A small image diffusion model, trained from scratch.
Model: arch uvit, activation relu, width 384.
Rows from block 5 of a small image diffusion model, named by matrix and row number. Rows with one number belong to one neuron. Each number is 50 + 12 x the weight over its row's rms, rounded and kept within 0 to 99. All counts start at 0.
Before each neuron's rows are labels from the 100 images, of 14976 (inputs lightly noised), where the neuron reaches its highest value: "patch colour" is the nearest of a few named colours to the mean colour under the peak. Only what is clearly more common there than usual is listed. The data: stained colorectal tissue patches (NCT-CRC-HE-100K).
# fc1: MLP up (model.blocks.5.mlp.fc1.weight, 2304x384), inputs 231-307
# fc2: MLP down (model.blocks.5.mlp.fc2.weight, 384x2304, transposed), outputs 231-307

patch colour: white
fc1.149:54 43 51 97 27 48 49 50 53 77 29 60 74 48 57 19 71 79 61 57 33 54 85 38 24 39 39 57 66 70 49 41 60 56 64 27 37 40 65 57 56 76 63 33 57 38 63 53 40 39 54 47 55 65 37 58 44 54 43 73 46 47 40 59 58 63 38 21 59 48 36 44 69 38 58 55 41
fc2.149:40 56 30 63 58 42 37 48 43 41 29 63 53 32 49 34 66 63 59 59 38 55 60 45 38 46 55 41 39 66 50 59 49 42 35 39 48 43 55 64 73 74 56 32 55 47 33 71 55 59 48 41 40 60 68 36 53 23 54 60 30 54 38 45 35 30 33 57 42 50 40 54 41 42 32 56 37

patch colour: brown
fc1.474:59 57 47 64 43 66 51 67 54 39 53 68 81 55 61 27 52 50 56 59 38 56 68 35 36 46 47 72 56 39 39 52 50 54 47 56 44 49 75 41 55 69 32 41 70 39 56 59 57 47 67 45 60 52 39 59 46 65 44 61 41 34 63 42 54 50 61 37 42 60 30 52 44 41 53 44 48
fc2.474:50 40 54 52 56 48 42 40 35 35 49 53 47 35 54 52 54 52 51 55 50 58 45 43 32 42 68 55 29 51 55 63 57 44 45 66 39 57 37 59 50 56 68 38 46 54 37 58 45 50 49 41 35 53 53 20 35 58 48 39 49 37 51 36 52 45 49 58 46 40 48 71 54 63 30 54 49

patch colour: brown
fc1.580:54 54 23 44 53 44 31 61 55 52 54 53 74 40 30 29 58 71 40 75 28 78 75 33 43 73 47 63 51 69 36 51 70 56 60 29 62 53 53 29 62 74 72 34 44 36 50 48 42 46 42 34 53 50 42 63 39 49 56 49 63 38 49 52 53 52 48 44 53 41 41 56 57 46 63 32 42
fc2.580:37 66 37 46 61 53 48 57 58 61 54 63 39 51 42 55 60 54 38 35 35 56 47 51 63 46 43 35 38 54 44 49 43 64 43 43 62 46 47 40 47 63 49 60 52 51 58 58 50 42 76 66 47 40 35 61 71 37 43 46 54 58 55 61 48 48 49 62 50 52 50 34 58 34 49 77 37

patch colour: white
fc1.665:41 64 56 68 49 74 54 62 45 70 57 56 49 53 51 25 53 49 54 54 29 63 66 31 29 37 59 59 30 40 41 66 44 46 49 46 46 39 64 63 47 68 39 52 71 43 36 71 52 43 36 45 62 62 59 31 37 57 42 46 50 36 51 45 37 28 40 30 42 54 46 36 48 44 50 48 53
fc2.665:53 43 29 37 57 27 38 40 51 38 34 65 38 44 50 58 51 38 58 38 49 37 44 59 78 58 41 50 59 74 44 47 56 72 41 54 37 39 45 50 58 48 74 46 35 37 61 31 55 59 55 49 62 48 49 56 59 28 64 59 37 55 32 45 51 57 68 64 57 39 53 49 40 55 43 51 64

patch colour: white
fc1.112:44 68 25 63 40 51 41 61 58 62 36 62 69 49 35 36 68 59 64 47 14 73 53 38 49 45 44 43 65 61 20 35 54 56 46 45 40 39 74 22 63 81 47 55 47 45 63 75 49 26 48 52 69 58 54 53 38 44 57 69 41 39 45 65 47 61 42 45 42 56 52 50 79 26 57 33 48
fc2.112:46 52 32 42 56 30 31 42 38 32 52 63 27 37 56 56 46 43 57 50 72 37 51 62 54 49 57 42 36 67 51 70 49 66 29 55 38 53 40 72 59 64 83 31 37 46 52 32 45 59 51 48 44 46 64 39 55 31 68 43 49 48 43 34 52 61 51 61 51 41 41 61 40 44 29 68 44

patch colour: grey
fc1.594:56 58 11 82 40 51 41 81 43 49 56 70 70 58 33 30 74 75 69 53 25 57 50 37 47 53 36 50 56 57 14 58 46 51 46 52 49 47 55 45 37 71 56 53 46 33 58 60 43 46 53 28 76 44 57 58 50 56 54 73 55 40 47 56 59 53 48 52 39 36 28 38 82 47 42 55 51
fc2.594:48 63 31 56 63 39 46 40 28 55 44 89 49 39 42 46 61 40 47 51 52 55 60 50 49 51 54 34 35 73 48 60 45 50 36 43 36 34 54 59 76 72 65 33 48 43 35 50 42 56 57 46 39 47 66 55 70 19 49 52 33 61 32 48 46 58 34 66 41 45 45 39 48 46 34 77 44

patch colour: grey; brown
fc1.307:64 78 44 81 30 39 39 58 44 43 43 55 67 37 41 15 73 70 47 52 47 68 77 38 51 47 41 82 52 46 39 58 45 54 36 38 28 49 58 47 47 85 40 34 43 52 57 34 59 46 71 47 64 50 46 61 46 58 50 79 49 42 47 35 41 59 52 36 35 24 49 52 63 52 56 40 50
fc2.307:48 51 58 42 69 31 19 54 28 47 41 66 37 46 40 72 62 46 49 47 53 51 44 55 52 32 59 36 19 59 61 73 48 59 40 62 56 53 41 65 55 62 63 40 53 49 38 58 51 62 38 40 38 47 46 38 60 15 50 37 42 60 56 47 44 42 44 78 31 47 41 51 57 55 46 69 64

patch colour: brown
fc1.610:55 70 60 68 29 31 42 47 63 58 37 43 52 44 64 27 63 53 57 58 51 51 50 52 23 44 63 44 49 44 41 66 57 30 43 21 22 55 41 62 45 74 48 33 64 37 51 61 53 43 71 54 46 63 68 66 46 68 28 65 61 30 41 37 54 51 53 37 41 61 56 49 59 57 21 41 42
fc2.610:40 52 40 46 74 57 46 63 52 63 56 59 49 35 35 44 44 51 34 51 47 58 56 41 57 29 58 41 53 44 39 33 52 56 30 59 39 33 64 53 83 60 49 32 59 54 24 51 60 50 46 33 49 60 66 36 66 46 42 49 42 65 45 51 37 38 39 71 34 67 49 36 61 32 43 44 39

patch colour: grey
fc1.111:45 36 62 35 64 66 44 44 42 42 47 42 45 44 54 65 39 42 43 44 56 35 34 55 57 47 49 25 43 42 74 37 50 32 39 55 63 59 40 63 62 41 55 50 41 48 23 60 33 56 41 45 38 61 50 37 62 32 34 31 56 67 41 40 36 31 35 64 52 65 64 68 38 56 43 64 42
fc2.111:68 59 37 55 24 51 59 56 58 52 49 52 73 51 40 46 57 67 60 59 46 61 56 35 44 66 49 63 62 60 32 52 59 67 57 47 51 52 50 38 37 57 46 55 49 61 69 42 55 41 62 51 71 47 49 61 25 64 60 73 56 43 44 52 63 70 60 37 51 43 56 44 56 47 56 45 54

patch colour: brown
fc1.320:34 63 38 88 34 65 52 53 46 73 46 66 41 43 35 44 61 52 39 58 34 45 79 37 37 48 53 45 59 48 40 61 62 30 42 38 42 54 61 68 59 50 40 31 37 47 46 85 51 34 49 54 55 66 81 61 42 48 64 77 49 41 60 27 54 44 44 53 31 59 49 52 49 59 49 47 45
fc2.320:76 51 37 35 38 20 37 60 45 50 43 70 63 41 59 58 66 43 56 44 59 65 45 50 66 58 64 34 39 68 53 66 52 69 46 48 37 39 47 49 37 54 85 29 42 37 47 37 59 59 51 46 28 45 48 54 45 37 65 34 46 46 41 51 41 45 41 42 32 44 45 37 60 70 55 65 47

patch colour: red
fc1.403:46 64 67 62 44 46 65 42 67 71 61 64 71 28 31 28 51 62 67 59 31 74 29 31 45 45 56 70 46 49 32 52 66 63 44 51 59 57 59 38 41 74 51 50 59 51 48 73 50 47 52 38 67 50 44 65 42 48 42 36 39 61 49 38 51 21 62 27 34 46 65 47 52 46 58 45 44
fc2.403:46 50 37 13 70 33 32 34 34 27 42 45 32 59 72 71 46 42 47 42 57 38 35 56 66 33 50 58 51 60 64 70 40 54 61 77 53 58 30 65 36 33 63 38 55 55 39 46 66 61 43 56 43 40 64 31 49 40 49 38 44 48 79 55 59 85 44 60 71 57 42 50 38 67 36 51 52

patch colour: white
fc1.26:37 74 34 91 35 55 47 55 61 39 46 54 51 46 53 09 65 70 54 53 22 62 82 39 32 55 56 64 58 65 36 55 48 56 55 20 43 45 65 32 66 90 52 53 55 55 65 49 52 46 65 50 47 51 45 70 44 57 33 76 40 41 45 49 54 56 52 26 47 40 47 22 52 49 61 45 50
fc2.26:45 48 36 62 59 37 22 42 30 38 38 66 36 32 56 44 55 44 55 44 46 43 54 50 44 49 56 47 28 63 63 69 52 52 31 58 40 46 52 66 59 70 58 27 52 32 44 61 55 65 37 39 38 65 57 25 62 41 58 41 38 57 38 38 42 40 38 66 47 50 44 56 43 59 30 59 54

patch colour: grey
fc1.390:54 34 46 03 59 40 68 45 53 39 45 49 59 48 61 90 56 48 62 40 42 49 13 63 80 54 38 33 59 81 52 47 44 50 54 42 53 38 33 38 56 38 45 62 50 51 57 47 56 58 60 64 51 31 31 55 50 41 47 28 34 42 63 59 55 52 62 53 49 55 58 40 44 51 48 60 53
fc2.390:88 67 52 72 29 52 28 61 47 57 58 56 94 36 40 18 42 76 47 49 56 45 73 18 18 51 55 65 38 31 53 59 72 39 43 51 49 57 58 56 45 65 54 49 40 44 54 56 34 47 45 44 48 62 67 43 42 46 48 58 52 54 38 32 57 49 51 48 44 47 40 52 41 56 42 40 43

patch colour: white
fc1.334:47 53 31 61 45 46 50 55 68 56 52 61 65 42 37 42 51 58 55 61 29 62 51 37 55 58 48 81 57 63 33 37 66 69 50 46 40 30 56 41 56 65 54 42 54 54 55 50 47 39 60 40 65 68 41 63 35 47 59 77 55 53 39 58 43 63 45 32 37 55 62 43 58 47 50 38 57
fc2.334:44 44 64 28 61 47 48 40 34 40 49 33 34 59 59 74 46 44 39 37 65 41 31 64 71 39 49 36 36 34 69 50 39 25 54 58 52 54 40 53 52 31 51 56 54 41 32 51 52 64 38 57 29 41 42 32 67 48 35 29 48 58 62 50 54 34 34 64 61 62 35 60 42 39 58 64 45

patch colour: grey
fc1.85:68 58 56 54 43 63 56 49 42 51 65 43 63 56 41 20 42 68 50 51 24 65 61 35 40 39 42 54 40 41 61 53 50 45 58 28 47 56 59 33 36 55 59 36 54 62 40 31 58 38 85 26 70 67 55 60 48 55 29 59 36 54 43 42 39 48 45 52 46 67 39 44 52 48 34 20 42
fc2.85:46 53 63 20 57 43 36 56 44 30 37 40 52 53 68 99 65 44 34 45 55 37 29 60 84 26 41 46 48 57 58 52 58 62 39 57 43 49 52 54 40 24 62 68 33 33 54 47 64 66 41 57 41 31 39 45 56 25 72 53 59 47 52 52 50 51 54 48 53 50 38 49 57 66 73 65 50

patch colour: red
fc1.402:60 55 61 71 61 51 43 57 40 55 54 49 48 27 19 34 54 51 28 66 33 28 43 50 48 60 66 39 46 46 53 48 55 71 47 52 56 33 41 67 59 63 47 47 26 50 62 69 37 38 37 30 61 71 60 50 61 29 47 45 47 59 39 42 40 45 41 61 40 68 63 54 48 39 46 59 64
fc2.402:60 52 55 25 39 46 48 57 57 44 59 58 52 58 64 67 47 43 51 49 51 64 39 68 65 56 47 44 67 49 57 53 36 41 49 43 51 50 40 36 32 38 69 39 61 58 46 40 55 40 61 61 36 41 54 62 39 63 62 37 56 47 65 61 77 62 60 38 62 45 33 45 51 64 57 52 52

patch colour: grey
fc1.461:57 56 46 68 44 51 31 55 35 46 49 54 69 60 42 37 73 65 33 56 45 49 79 50 38 42 54 61 43 43 74 57 64 44 45 49 47 42 49 63 61 44 61 35 53 39 42 71 39 48 35 40 42 65 51 38 55 28 47 50 36 63 49 33 50 43 55 36 47 57 46 48 44 43 48 47 41
fc2.461:39 73 43 23 42 54 72 52 62 61 55 46 45 64 38 79 51 49 58 44 45 64 26 64 72 62 53 34 69 54 39 32 40 68 56 43 49 53 53 31 48 39 48 73 40 64 62 47 53 43 69 57 65 39 44 69 46 66 44 57 70 45 64 64 65 63 66 41 64 46 66 44 68 31 61 54 52

patch colour: white
fc1.604:57 60 57 97 47 59 33 63 59 44 29 59 77 44 61 26 55 71 46 30 42 68 70 46 25 43 32 45 53 56 40 36 71 52 45 34 49 50 65 40 63 84 46 33 56 31 57 60 57 34 55 50 61 54 53 57 39 39 45 71 49 36 52 56 59 63 48 54 68 45 57 42 61 52 65 48 42
fc2.604:39 67 39 59 49 47 32 41 43 52 39 64 47 40 55 38 69 46 62 53 42 56 63 55 32 55 62 47 46 64 54 51 49 43 21 53 44 43 67 69 68 70 56 22 53 45 39 74 55 55 51 42 47 60 57 50 55 19 48 51 36 45 34 50 38 34 39 59 44 47 36 62 46 41 41 62 27

patch colour: white
fc1.666:47 61 40 83 43 60 47 55 60 57 46 47 74 62 47 21 65 60 49 53 24 68 73 30 31 60 56 73 63 47 31 45 68 43 42 39 49 37 69 51 49 70 38 34 52 56 53 52 48 45 70 40 58 64 65 69 51 56 50 84 25 46 44 55 45 57 61 30 41 63 57 30 59 50 56 28 42
fc2.666:38 53 43 52 65 38 25 48 30 36 28 63 33 38 51 53 66 43 50 39 52 48 51 51 53 38 51 39 29 73 69 68 42 60 37 56 43 52 45 65 58 58 56 35 47 37 45 58 62 66 38 46 35 51 57 33 68 25 54 38 35 52 41 39 43 37 36 63 46 48 38 57 36 57 44 74 48