{
  "model": "image diffusion model",
  "train_examples": 45211,
  "image_size": 64,
  "objective": "epsilon",
  "norm_position": "pre",
  "mlp_ratio": 6,
  "inner_norm": false,
  "residual_init": "scaled_by_depth",
  "beta2": 0.999,
  "lr_schedule": "step",
  "warmup_steps": 320,
  "weight_decay": 0.0
}
Rows from block 5 of a small image diffusion model, named by matrix and row number. Rows with one number belong to one neuron. Each number is 128 + 32 x the weight over its row's rms, rounded and kept within 0 to 255. All counts start at 0.
After each neuron's rows are labels from the 100 images, of 14976 (inputs lightly noised), where the neuron reaches its highest value: "top examples" is what is common among them. Only what is clearly more common there than usual is listed. The data: stained colorectal tissue patches (NCT-CRC-HE-100K).
# fc1: MLP up (model.blocks.5.mlp.fc1.weight, 2304x384), inputs 231-307
# fc2: MLP down (model.blocks.5.mlp.fc2.weight, 384x2304, transposed), outputs 231-307

fc1.152 [201  97 150 251 131 111  84 127 127 121  99 170 173 117 159  82 113 172 155 120  86 103 155 118 101 144 122 173 189 127  93 131 143 139  97  91 132 128 192 123 104 141 133  99  79 150 156 167 168 119 102 174 113 184 119 147  66 124 112 154  91 105 126  96 159 163  65 112 145 146  91 121 136 156  91  68  87]
fc2.152 [121 117  56 180 168  78 110 131 153 162 101 198 117 123  81  99 141 124 143 143  91 143 123 119 130 144 100  96 153 171 105 138 155 155  89  72 107  82 113  81 163 166 125  72 173  85 111 122 125 160 136  43 119 106 142 130 122 103 159 128 143 133  96 183  86 160 100 119  87  78 129 139  96 108 136 174 122]
top examples: tissue: debris

fc1.97 [155 160  65 178 100 135  98 156 159  89  99 121 201 144  83  82 124 170 101 181 129 180 167 118 109 157  98 146 139  86 106 134  70 145 138 117 133 167 170 123 121 138 110 118  95 100 147 115 162  58 142 104  88 115  82 154  73 176 142 207 127  91 157 111 172 196 158  86 120  94 124 163 145 142 141 125 116]
fc2.97 [ 96 113 109 163 159 121 125 112 106 166 104 172 136  87 105 116 130 132 103  92 105 113 137  95  88 105 131 123 124 163 119 104 166 151  95 134 104  60 157 107 153 188 139  85 117  78 110 168 147 119 113 125 144 179 114 119 168  52 127 141 112 130  83 137  83 108 104 125 108 143 146  82 115 136 114 165 141]
top examples: tissue: tumour epithelium

fc1.729 [212 111 103 164 126 107 170 122 146 125  73 178 200  99 135 124 154 130 113 113 114  85 157 102  79 193 153 127 158  86 114 122 141 103 161 181 125 152 100 121 147 147 188 117 105 115 141 122 154 150 181 133 106 119 110 139  53 113 154 132 117 116  65 103 165 145 161  84 112  95 108 128 167 144  89 129 140]
fc2.729 [ 80 150 166  76 110 167 109 205 156 169 125 186  94 133  82 229  90 117 117 115  62 142  71 154 190 115  88 101 145 169  95 118 141 100 122  89 126  99 117  43 161  93  69 110 164 134 113 141 142  74  86 111 138 131 112 108 143 126 141 130 200 176 161 171 117 131 141 125 151 144 162 129 136  98 189 145 152]
top examples: tissue: tumour epithelium

fc1.263 [154  86 111 195  81 132  94 141  81  99 104  98 215 112 113  89 140 147 133 172  96  93 173  94 151 140 124 108 118 101 149 108 144 158 119 114 102 136 117 150 188 141 124 128 174 130 110 140 116 108  93 104 122 148 130  91 112  92 116 156 135 137 115 107 104 129  85 107  93 162 148 132  98 114 150 114 139]
fc2.263 [ 65 204 140  71 108 135 170 144 184 168 148 133 104 168 119 213 126 109 102  86  82 163  64 143 185 155  97 114 182 128 134 112  94 165 155  91 141 134 129  83 104  92 117 179 125 138 147 107 149 107 179 149 142 108 114 178 147 160 105 120 197 130 171 165 182 163 168 101 174 109 122 102 174  79 128 148 108]
top examples: tissue: debris

fc1.345 [132  85 152 114 116 168 105 119 160  60 100  46 136 124 166  88 107 141 107 105  85 102 176 109 136 112  67 157 117 102 165  99 138 144 134  77 148 131 140 115 166 172 129 175 124  62 114 178 147 199  63 140 121 142 113 102 157 102 120 126 124 140 109  90  55  82 133  98 156 174 131 171  56  87 205 104 109]
fc2.345 [117 171 133  87  83 126 125 109 128 157 160 172 139  93  92 156 139 115 161 179 129 159  86 106 144 107 202 121 142 140  65 128 106 127 113 144  83 108 133 144 118 114 157  97 146 192 151  78  91  96 192 112 125 117 127 138 115 174 127 122 180 136 158 157 156 133 125 139 138  82 154  99 182  75  76 144 150]
top examples: tissue: debris

fc1.389 [149 128 118 138 120 146 152 170 154 184 120 132 191 134 135  73 211 155 153 175  80 164 153 116 123  88 153 151  85  87  95 124 152 152 123  97  86 100 163 165 197 134  86 159 124 162 129 162 122  71 115 145 158 130 170 125 145 181 133 171 127  93  92  95 110  79  87 138 103 146 160 158 111  69 134 124 122]
fc2.389 [123  99 110 133 136  90  53 106 111  82 135 176  73  92 122 128  89  93 111 128 175 117 139 123 166  98 118 117 121 195 158 180 140 192  82 156  87 137 124  97 110 135 209  80 112  91 137  88 105 163  94 112  76  89 128 129 117  89 189 104 108 181 116  83 117 190 165 132 139  78  86  77 137 169  89 129 149]
top examples: tissue: debris

fc1.634 [157 134  66 208  56 157 107 189 193 118  88 109 145 124 161 109 146 143 159 130 156 145 177 117 160 142  93 143 141 143  94 123 129 108 113 139 151 152 132 129 160 109 150 102 122 102 145  62 176 125 124 123 151 100 113 140  85 106 149 154 104 134 110 108 142 186 153 150 148 104 114 159 122 117 132 102 136]
fc2.634 [129 128 125 165 187 138 103 119  81 111 136 164 135 100  49 156 115 120 151 111 121 162 150 147 131  94 139 135 143 186 135 117 125 144 120 153 117  95 137  97 172 207 137  75  82  97 130 123 123 160 140  96 170 117 113 163 130  57 153 164 117 146 121 172  46 101  87 127  93 160 164 154 122 142 146 168 116]
top examples: tissue: tumour epithelium

fc1.658 [126 114 145 116 131 178 168 172 165  77 132 143 205 101 141 122 126 148 128 190 124 170 156 131  81 125  92 162 129 153 171 102 123 155 144 157 131 112 148 150 145 121 132 112 176 117 108 158  97 139 124  60  94 140 111 141  99 162 186 168  90  36 139 115 140 112 112 100 113 123 165 159 100 105 156 111  98]
fc2.658 [115 145 152  71 147  93 137 152 119 141 150 148  91 151  84 215  66  71 120  61 109  94  75 184 184 147 120 163 102 139 129 149 112 126 144 106 174 131 139  80 111  95  83 174  96 159  92 127 164 112 161 198  84 105  86 183 190 160 140 122 156 126 180 128 182 142 209 123 144 155 121  79 128  76 164 148 140]
top examples: tissue: debris

fc1.308 [100 119 105 253 153 148  75 109 106 118  71 160 153 105 168  51 141 139 134 125  68 165 223  60  81 119 109 203 154 116  73 162 157 117 135 100 147 117 171 153 157 146  67 100  90 127 154 205 139  71 142 113 136 147 131 183 125 120 161 166  64 149 104  63 141 135 104 116 111 162  98 109 185 125 177  88 108]
fc2.308 [ 99 143  72 130 157  69  84 151 138 108  79 208 109  86 118 123 174 107 126  99 141 155 121 121 123 118 160 107 112 203 138 138 123 148  78 139  98  93 121 117 141 150 176 117 122  62 109 165 162 177 128  88 101 127 137  91 132  59 134 147 113 159  97 124  78 100 128 132  91 123 100 107 116 133 115 197 113]
top examples: tissue: tumour epithelium

fc1.478 [124 134  76 238  94 125 162 107 169 124 125 133 214 131 133  48 199 170 123 168 101 181 202 116  55 148 130 179 174 168  64 155 161 121 149  55 110  89 167 103 176 157 119 133 136 112 176 155  84 101 211 103 168 134 140 186 111 120 126 194  94  84 106 166 132 193 137 109 129 133 168  99 192  74 101 152  71]
fc2.478 [ 92 151  74 162 160 102  81 133  69 112  94 175  85  74 118 125 147 101 138 118 127 134 157 119  79  96 152 105  70 165 150 166 140 130  82 124  96 120 138 172 166 178 145  70 133 107 100 169 128 150 107 102 117 172 143  73 150  58 128 120 112 160 100 106  99  95  79 170 120 130 115 166 114 121  72 157  82]
top examples: tissue: adipose tissue

fc1.122 [ 92 133 178  47 132 151 109  81 131 132 104 150  97 142 214 204 179 116 135  94 101 105  61 170 158 118 125  94  85 156 143  81 104  89 122 127 135 138 136 196 142  93 112 138 105 139  81 146 142 119 132 191 107 175 117  75 170 122 101  77 118 100 163 139 124  57 119 119 172 131 162 166 174 141  99 140 139]
fc2.122 [210 135 106 195  91  93 123 162 107 148 158 135 227 116  73  77  97 195 130 142 143 155 165  60 102 127 128 159 118 133 125 174 208 130 111 121 120 124 123 106 127 131 154 131 114 106 134 114  90 116 144  79 132  85 158 141 106 111 160 152 130 133 109 112 117 146 135 132  96 104 111 116 100 117 125 122 120]
top examples: tissue: lymphocytes

fc1.302 [131  79  91 140  73 121 133 138  98 144 115 125 187 143 148 102 111 160 138  92 119 134 107 123 127 146  78 144 111 134  99 170 148 153 150 112 116 113 129  80 142 106 131 140 125  92 122  93 162 165 137 111 177 114 109 135 114 159 150 200 109 163 127 115 102 117 144  30 146 112 102  94 116 153 161  39 169]
fc2.302 [122 128 169  65 141 106 132  93 112  88 122  92  95 122 120 171 143 136 124 126 158 101  59 183 173 126 112 107 113 128 133 106  99 113 119 185 159 132  88 169 130  93 155 147 111 132 147 108 112 135 124 157  95 124 128 100 179  93 131  96 132 111 129 143 158 141 118 174 119 113 127 189 132  77 141 192 111]
top examples: tissue: adipose tissue

fc1.440 [190 137 140 116 171 101 108 124 144  71 103 103 144 124 157 118 110 194 151 147 160  81 104 145 140 144 103 139 120 159 126 135 142 124 126 148 150 149  82 131  88 116 134 128 116  85 183  79 125 139 146 141  79  94 132 131 115 156 134 126 114 113 136 114 170 152 176 111 134  77 114 128 112 129 139 150 114]
fc2.440 [125 148 128 188 103 177 129 141 142 181 143 175 178  86 111  83 112 167 109  90  67 154 202  86  31 115 123 158 145  98 111 106 144 111 139  99 120  92 158 114 167 222 111 106 146 101 109 170  94  92 130 117 143 201 113 145 158 116 100 160  76 137 117 125  92  89  97 106 114 148 139 102 119 123 128  95 117]
top examples: tissue: tumour epithelium

fc1.252 [155  81  94 158  82  81 133 115  93 162 108 175 165 105 158 112 125 162 178 104 129 168 147  59  80 158 125 145 157 128 146 175 114 110 146  96 114 117 124 145 137 141 171 125  91 119 129 117 120 145 117 111 107 144  85 177  71 134 135 123 116 130  81  97 137 135 114  96 120  82 125  89 106 165  88  60 181]
fc2.252 [103 131 131  95 167 130 150 136 154  54 108 120 134 189 149 169 132 124 119 149 155 118  77 201 183 101  94 117 166 126 118 101 107 105 144 160 116  84 108 116 170  64 124 146 164 138 101 101 126 146 148  87 109  78 116 160 188  77 117 140 163 108 140 189 159 118 127 122 154 109 120 221 164  61 176 184  80]
top examples: tissue: adipose tissue

fc1.707 [174 123 115 153 135 112 107  99 124  91 114  84 156 143 131 112 133 200 179 122 137 141 133 141  95 168 134 142 140 142 122 173  97 150 139  79 159 180 113  86  90 156 201 170 129  87 150 110 102 132 132 163  89 103  97 144  80 145 153 115  90  78 141  57 214 167 106  99 179 106  77 125 145 166 160 160 134]
fc2.707 [138 150 114 180 122 151 145 132 128 163 108 183 178  85  89  92 135 157  93 119  91 150 165 100  27 107 100 158 142 144  84  95 142 104 109 147 142  60 162 126 181 203  87  79 134  86 129 155 139  89 134  90 172 171 111 168 163  83  86 186 139 100 100 158  66  99 113 105  87 141 160 122 112 130 134 132 104]
top examples: tissue: tumour epithelium

fc1.32 [162 101  64 241 115 125 140  80 139 133  79 173 180  93 102  64 165 184 159 141  93  94 158 130 123 143 129 110 112 119 149 102  90 166  87 122 114 122  70  76 140 160 151  55 127 126 127 179 157 131 147  94 111 145 110 125  80 125 133 103 156  52  94 196 156 153 171 141 155 128  95 152 110  98  93  78  98]
fc2.32 [ 60 186 129  62 119 151 154 179 141 192 157 155  98 135  58 191  85 112  79 109  98 138  95 120 169 103 125  80 147 109 114 130 126 119 145 103 119 125 115  92 153 125  79 149 126 140 105 107 171 119 153 124 144 117 108 131 143 158  73 108 201 137 134 158 126 122 119 112 128 124 132  48 159  59 168 105 164]
top examples: tissue: tumour epithelium

fc1.273 [105 130 124 148 112  87 137 148  84  72 159 111 144  88  67  88 138 187 139 144 153  90 135 159 146 141 117 129 149 133  10  77 106  96 123 156 108 120 138 114 191 116 127  65 136  80 160 212 169 175 154 105 119  59 146 127 117 125 110 146 132 166 128  94 159 175 118  86 127  64 112 122 187 117 122  90  91]
fc2.273 [ 88 183 117  79 155 105 105 156 204 179  91 224 153 131 107 166 190 111  96 176  84 189 119 114 128 124 128 103 141 123 154 120 150 144 132 147 134  66 111 125 113 176 107  89 174 148  86 124 159 132 132 102 106 144 123 142 149  88 154 143 144 142 128 202 117 103 124 129 114 122 127  94 129 128 143 142 148]
top examples: tissue: tumour epithelium

fc1.505 [155 141 157 190 105  81  93 165 186 127 156 133 207 121 142 104 162 179 159 155 146  98 166 127  42 104 113 108 167 143  70 175 112 106 118 108 144 150 136 131 128 155 156 139 129 112 105 145 148 125 121 109 133 124 110 141 111 165 153 185 118 148 122  46 149 195 149 149 133  95 139 130  91 148 118 101 126]
fc2.505 [114 148 136 146 139 155 110 131  93 121  86 155 148 121 102 125 129 138  75 107  77 171 128 106  72  89 141 149 119 116 179  95 133 164  89 176 158  85 127 121 149 163 112 134 150  96 117 162 149 142 115  96 123 136 130 120 135  22  76 125 101 116 129 158  99  71  91  82  89 137 146 140 109 122 123 158 121]
top examples: tissue: tumour epithelium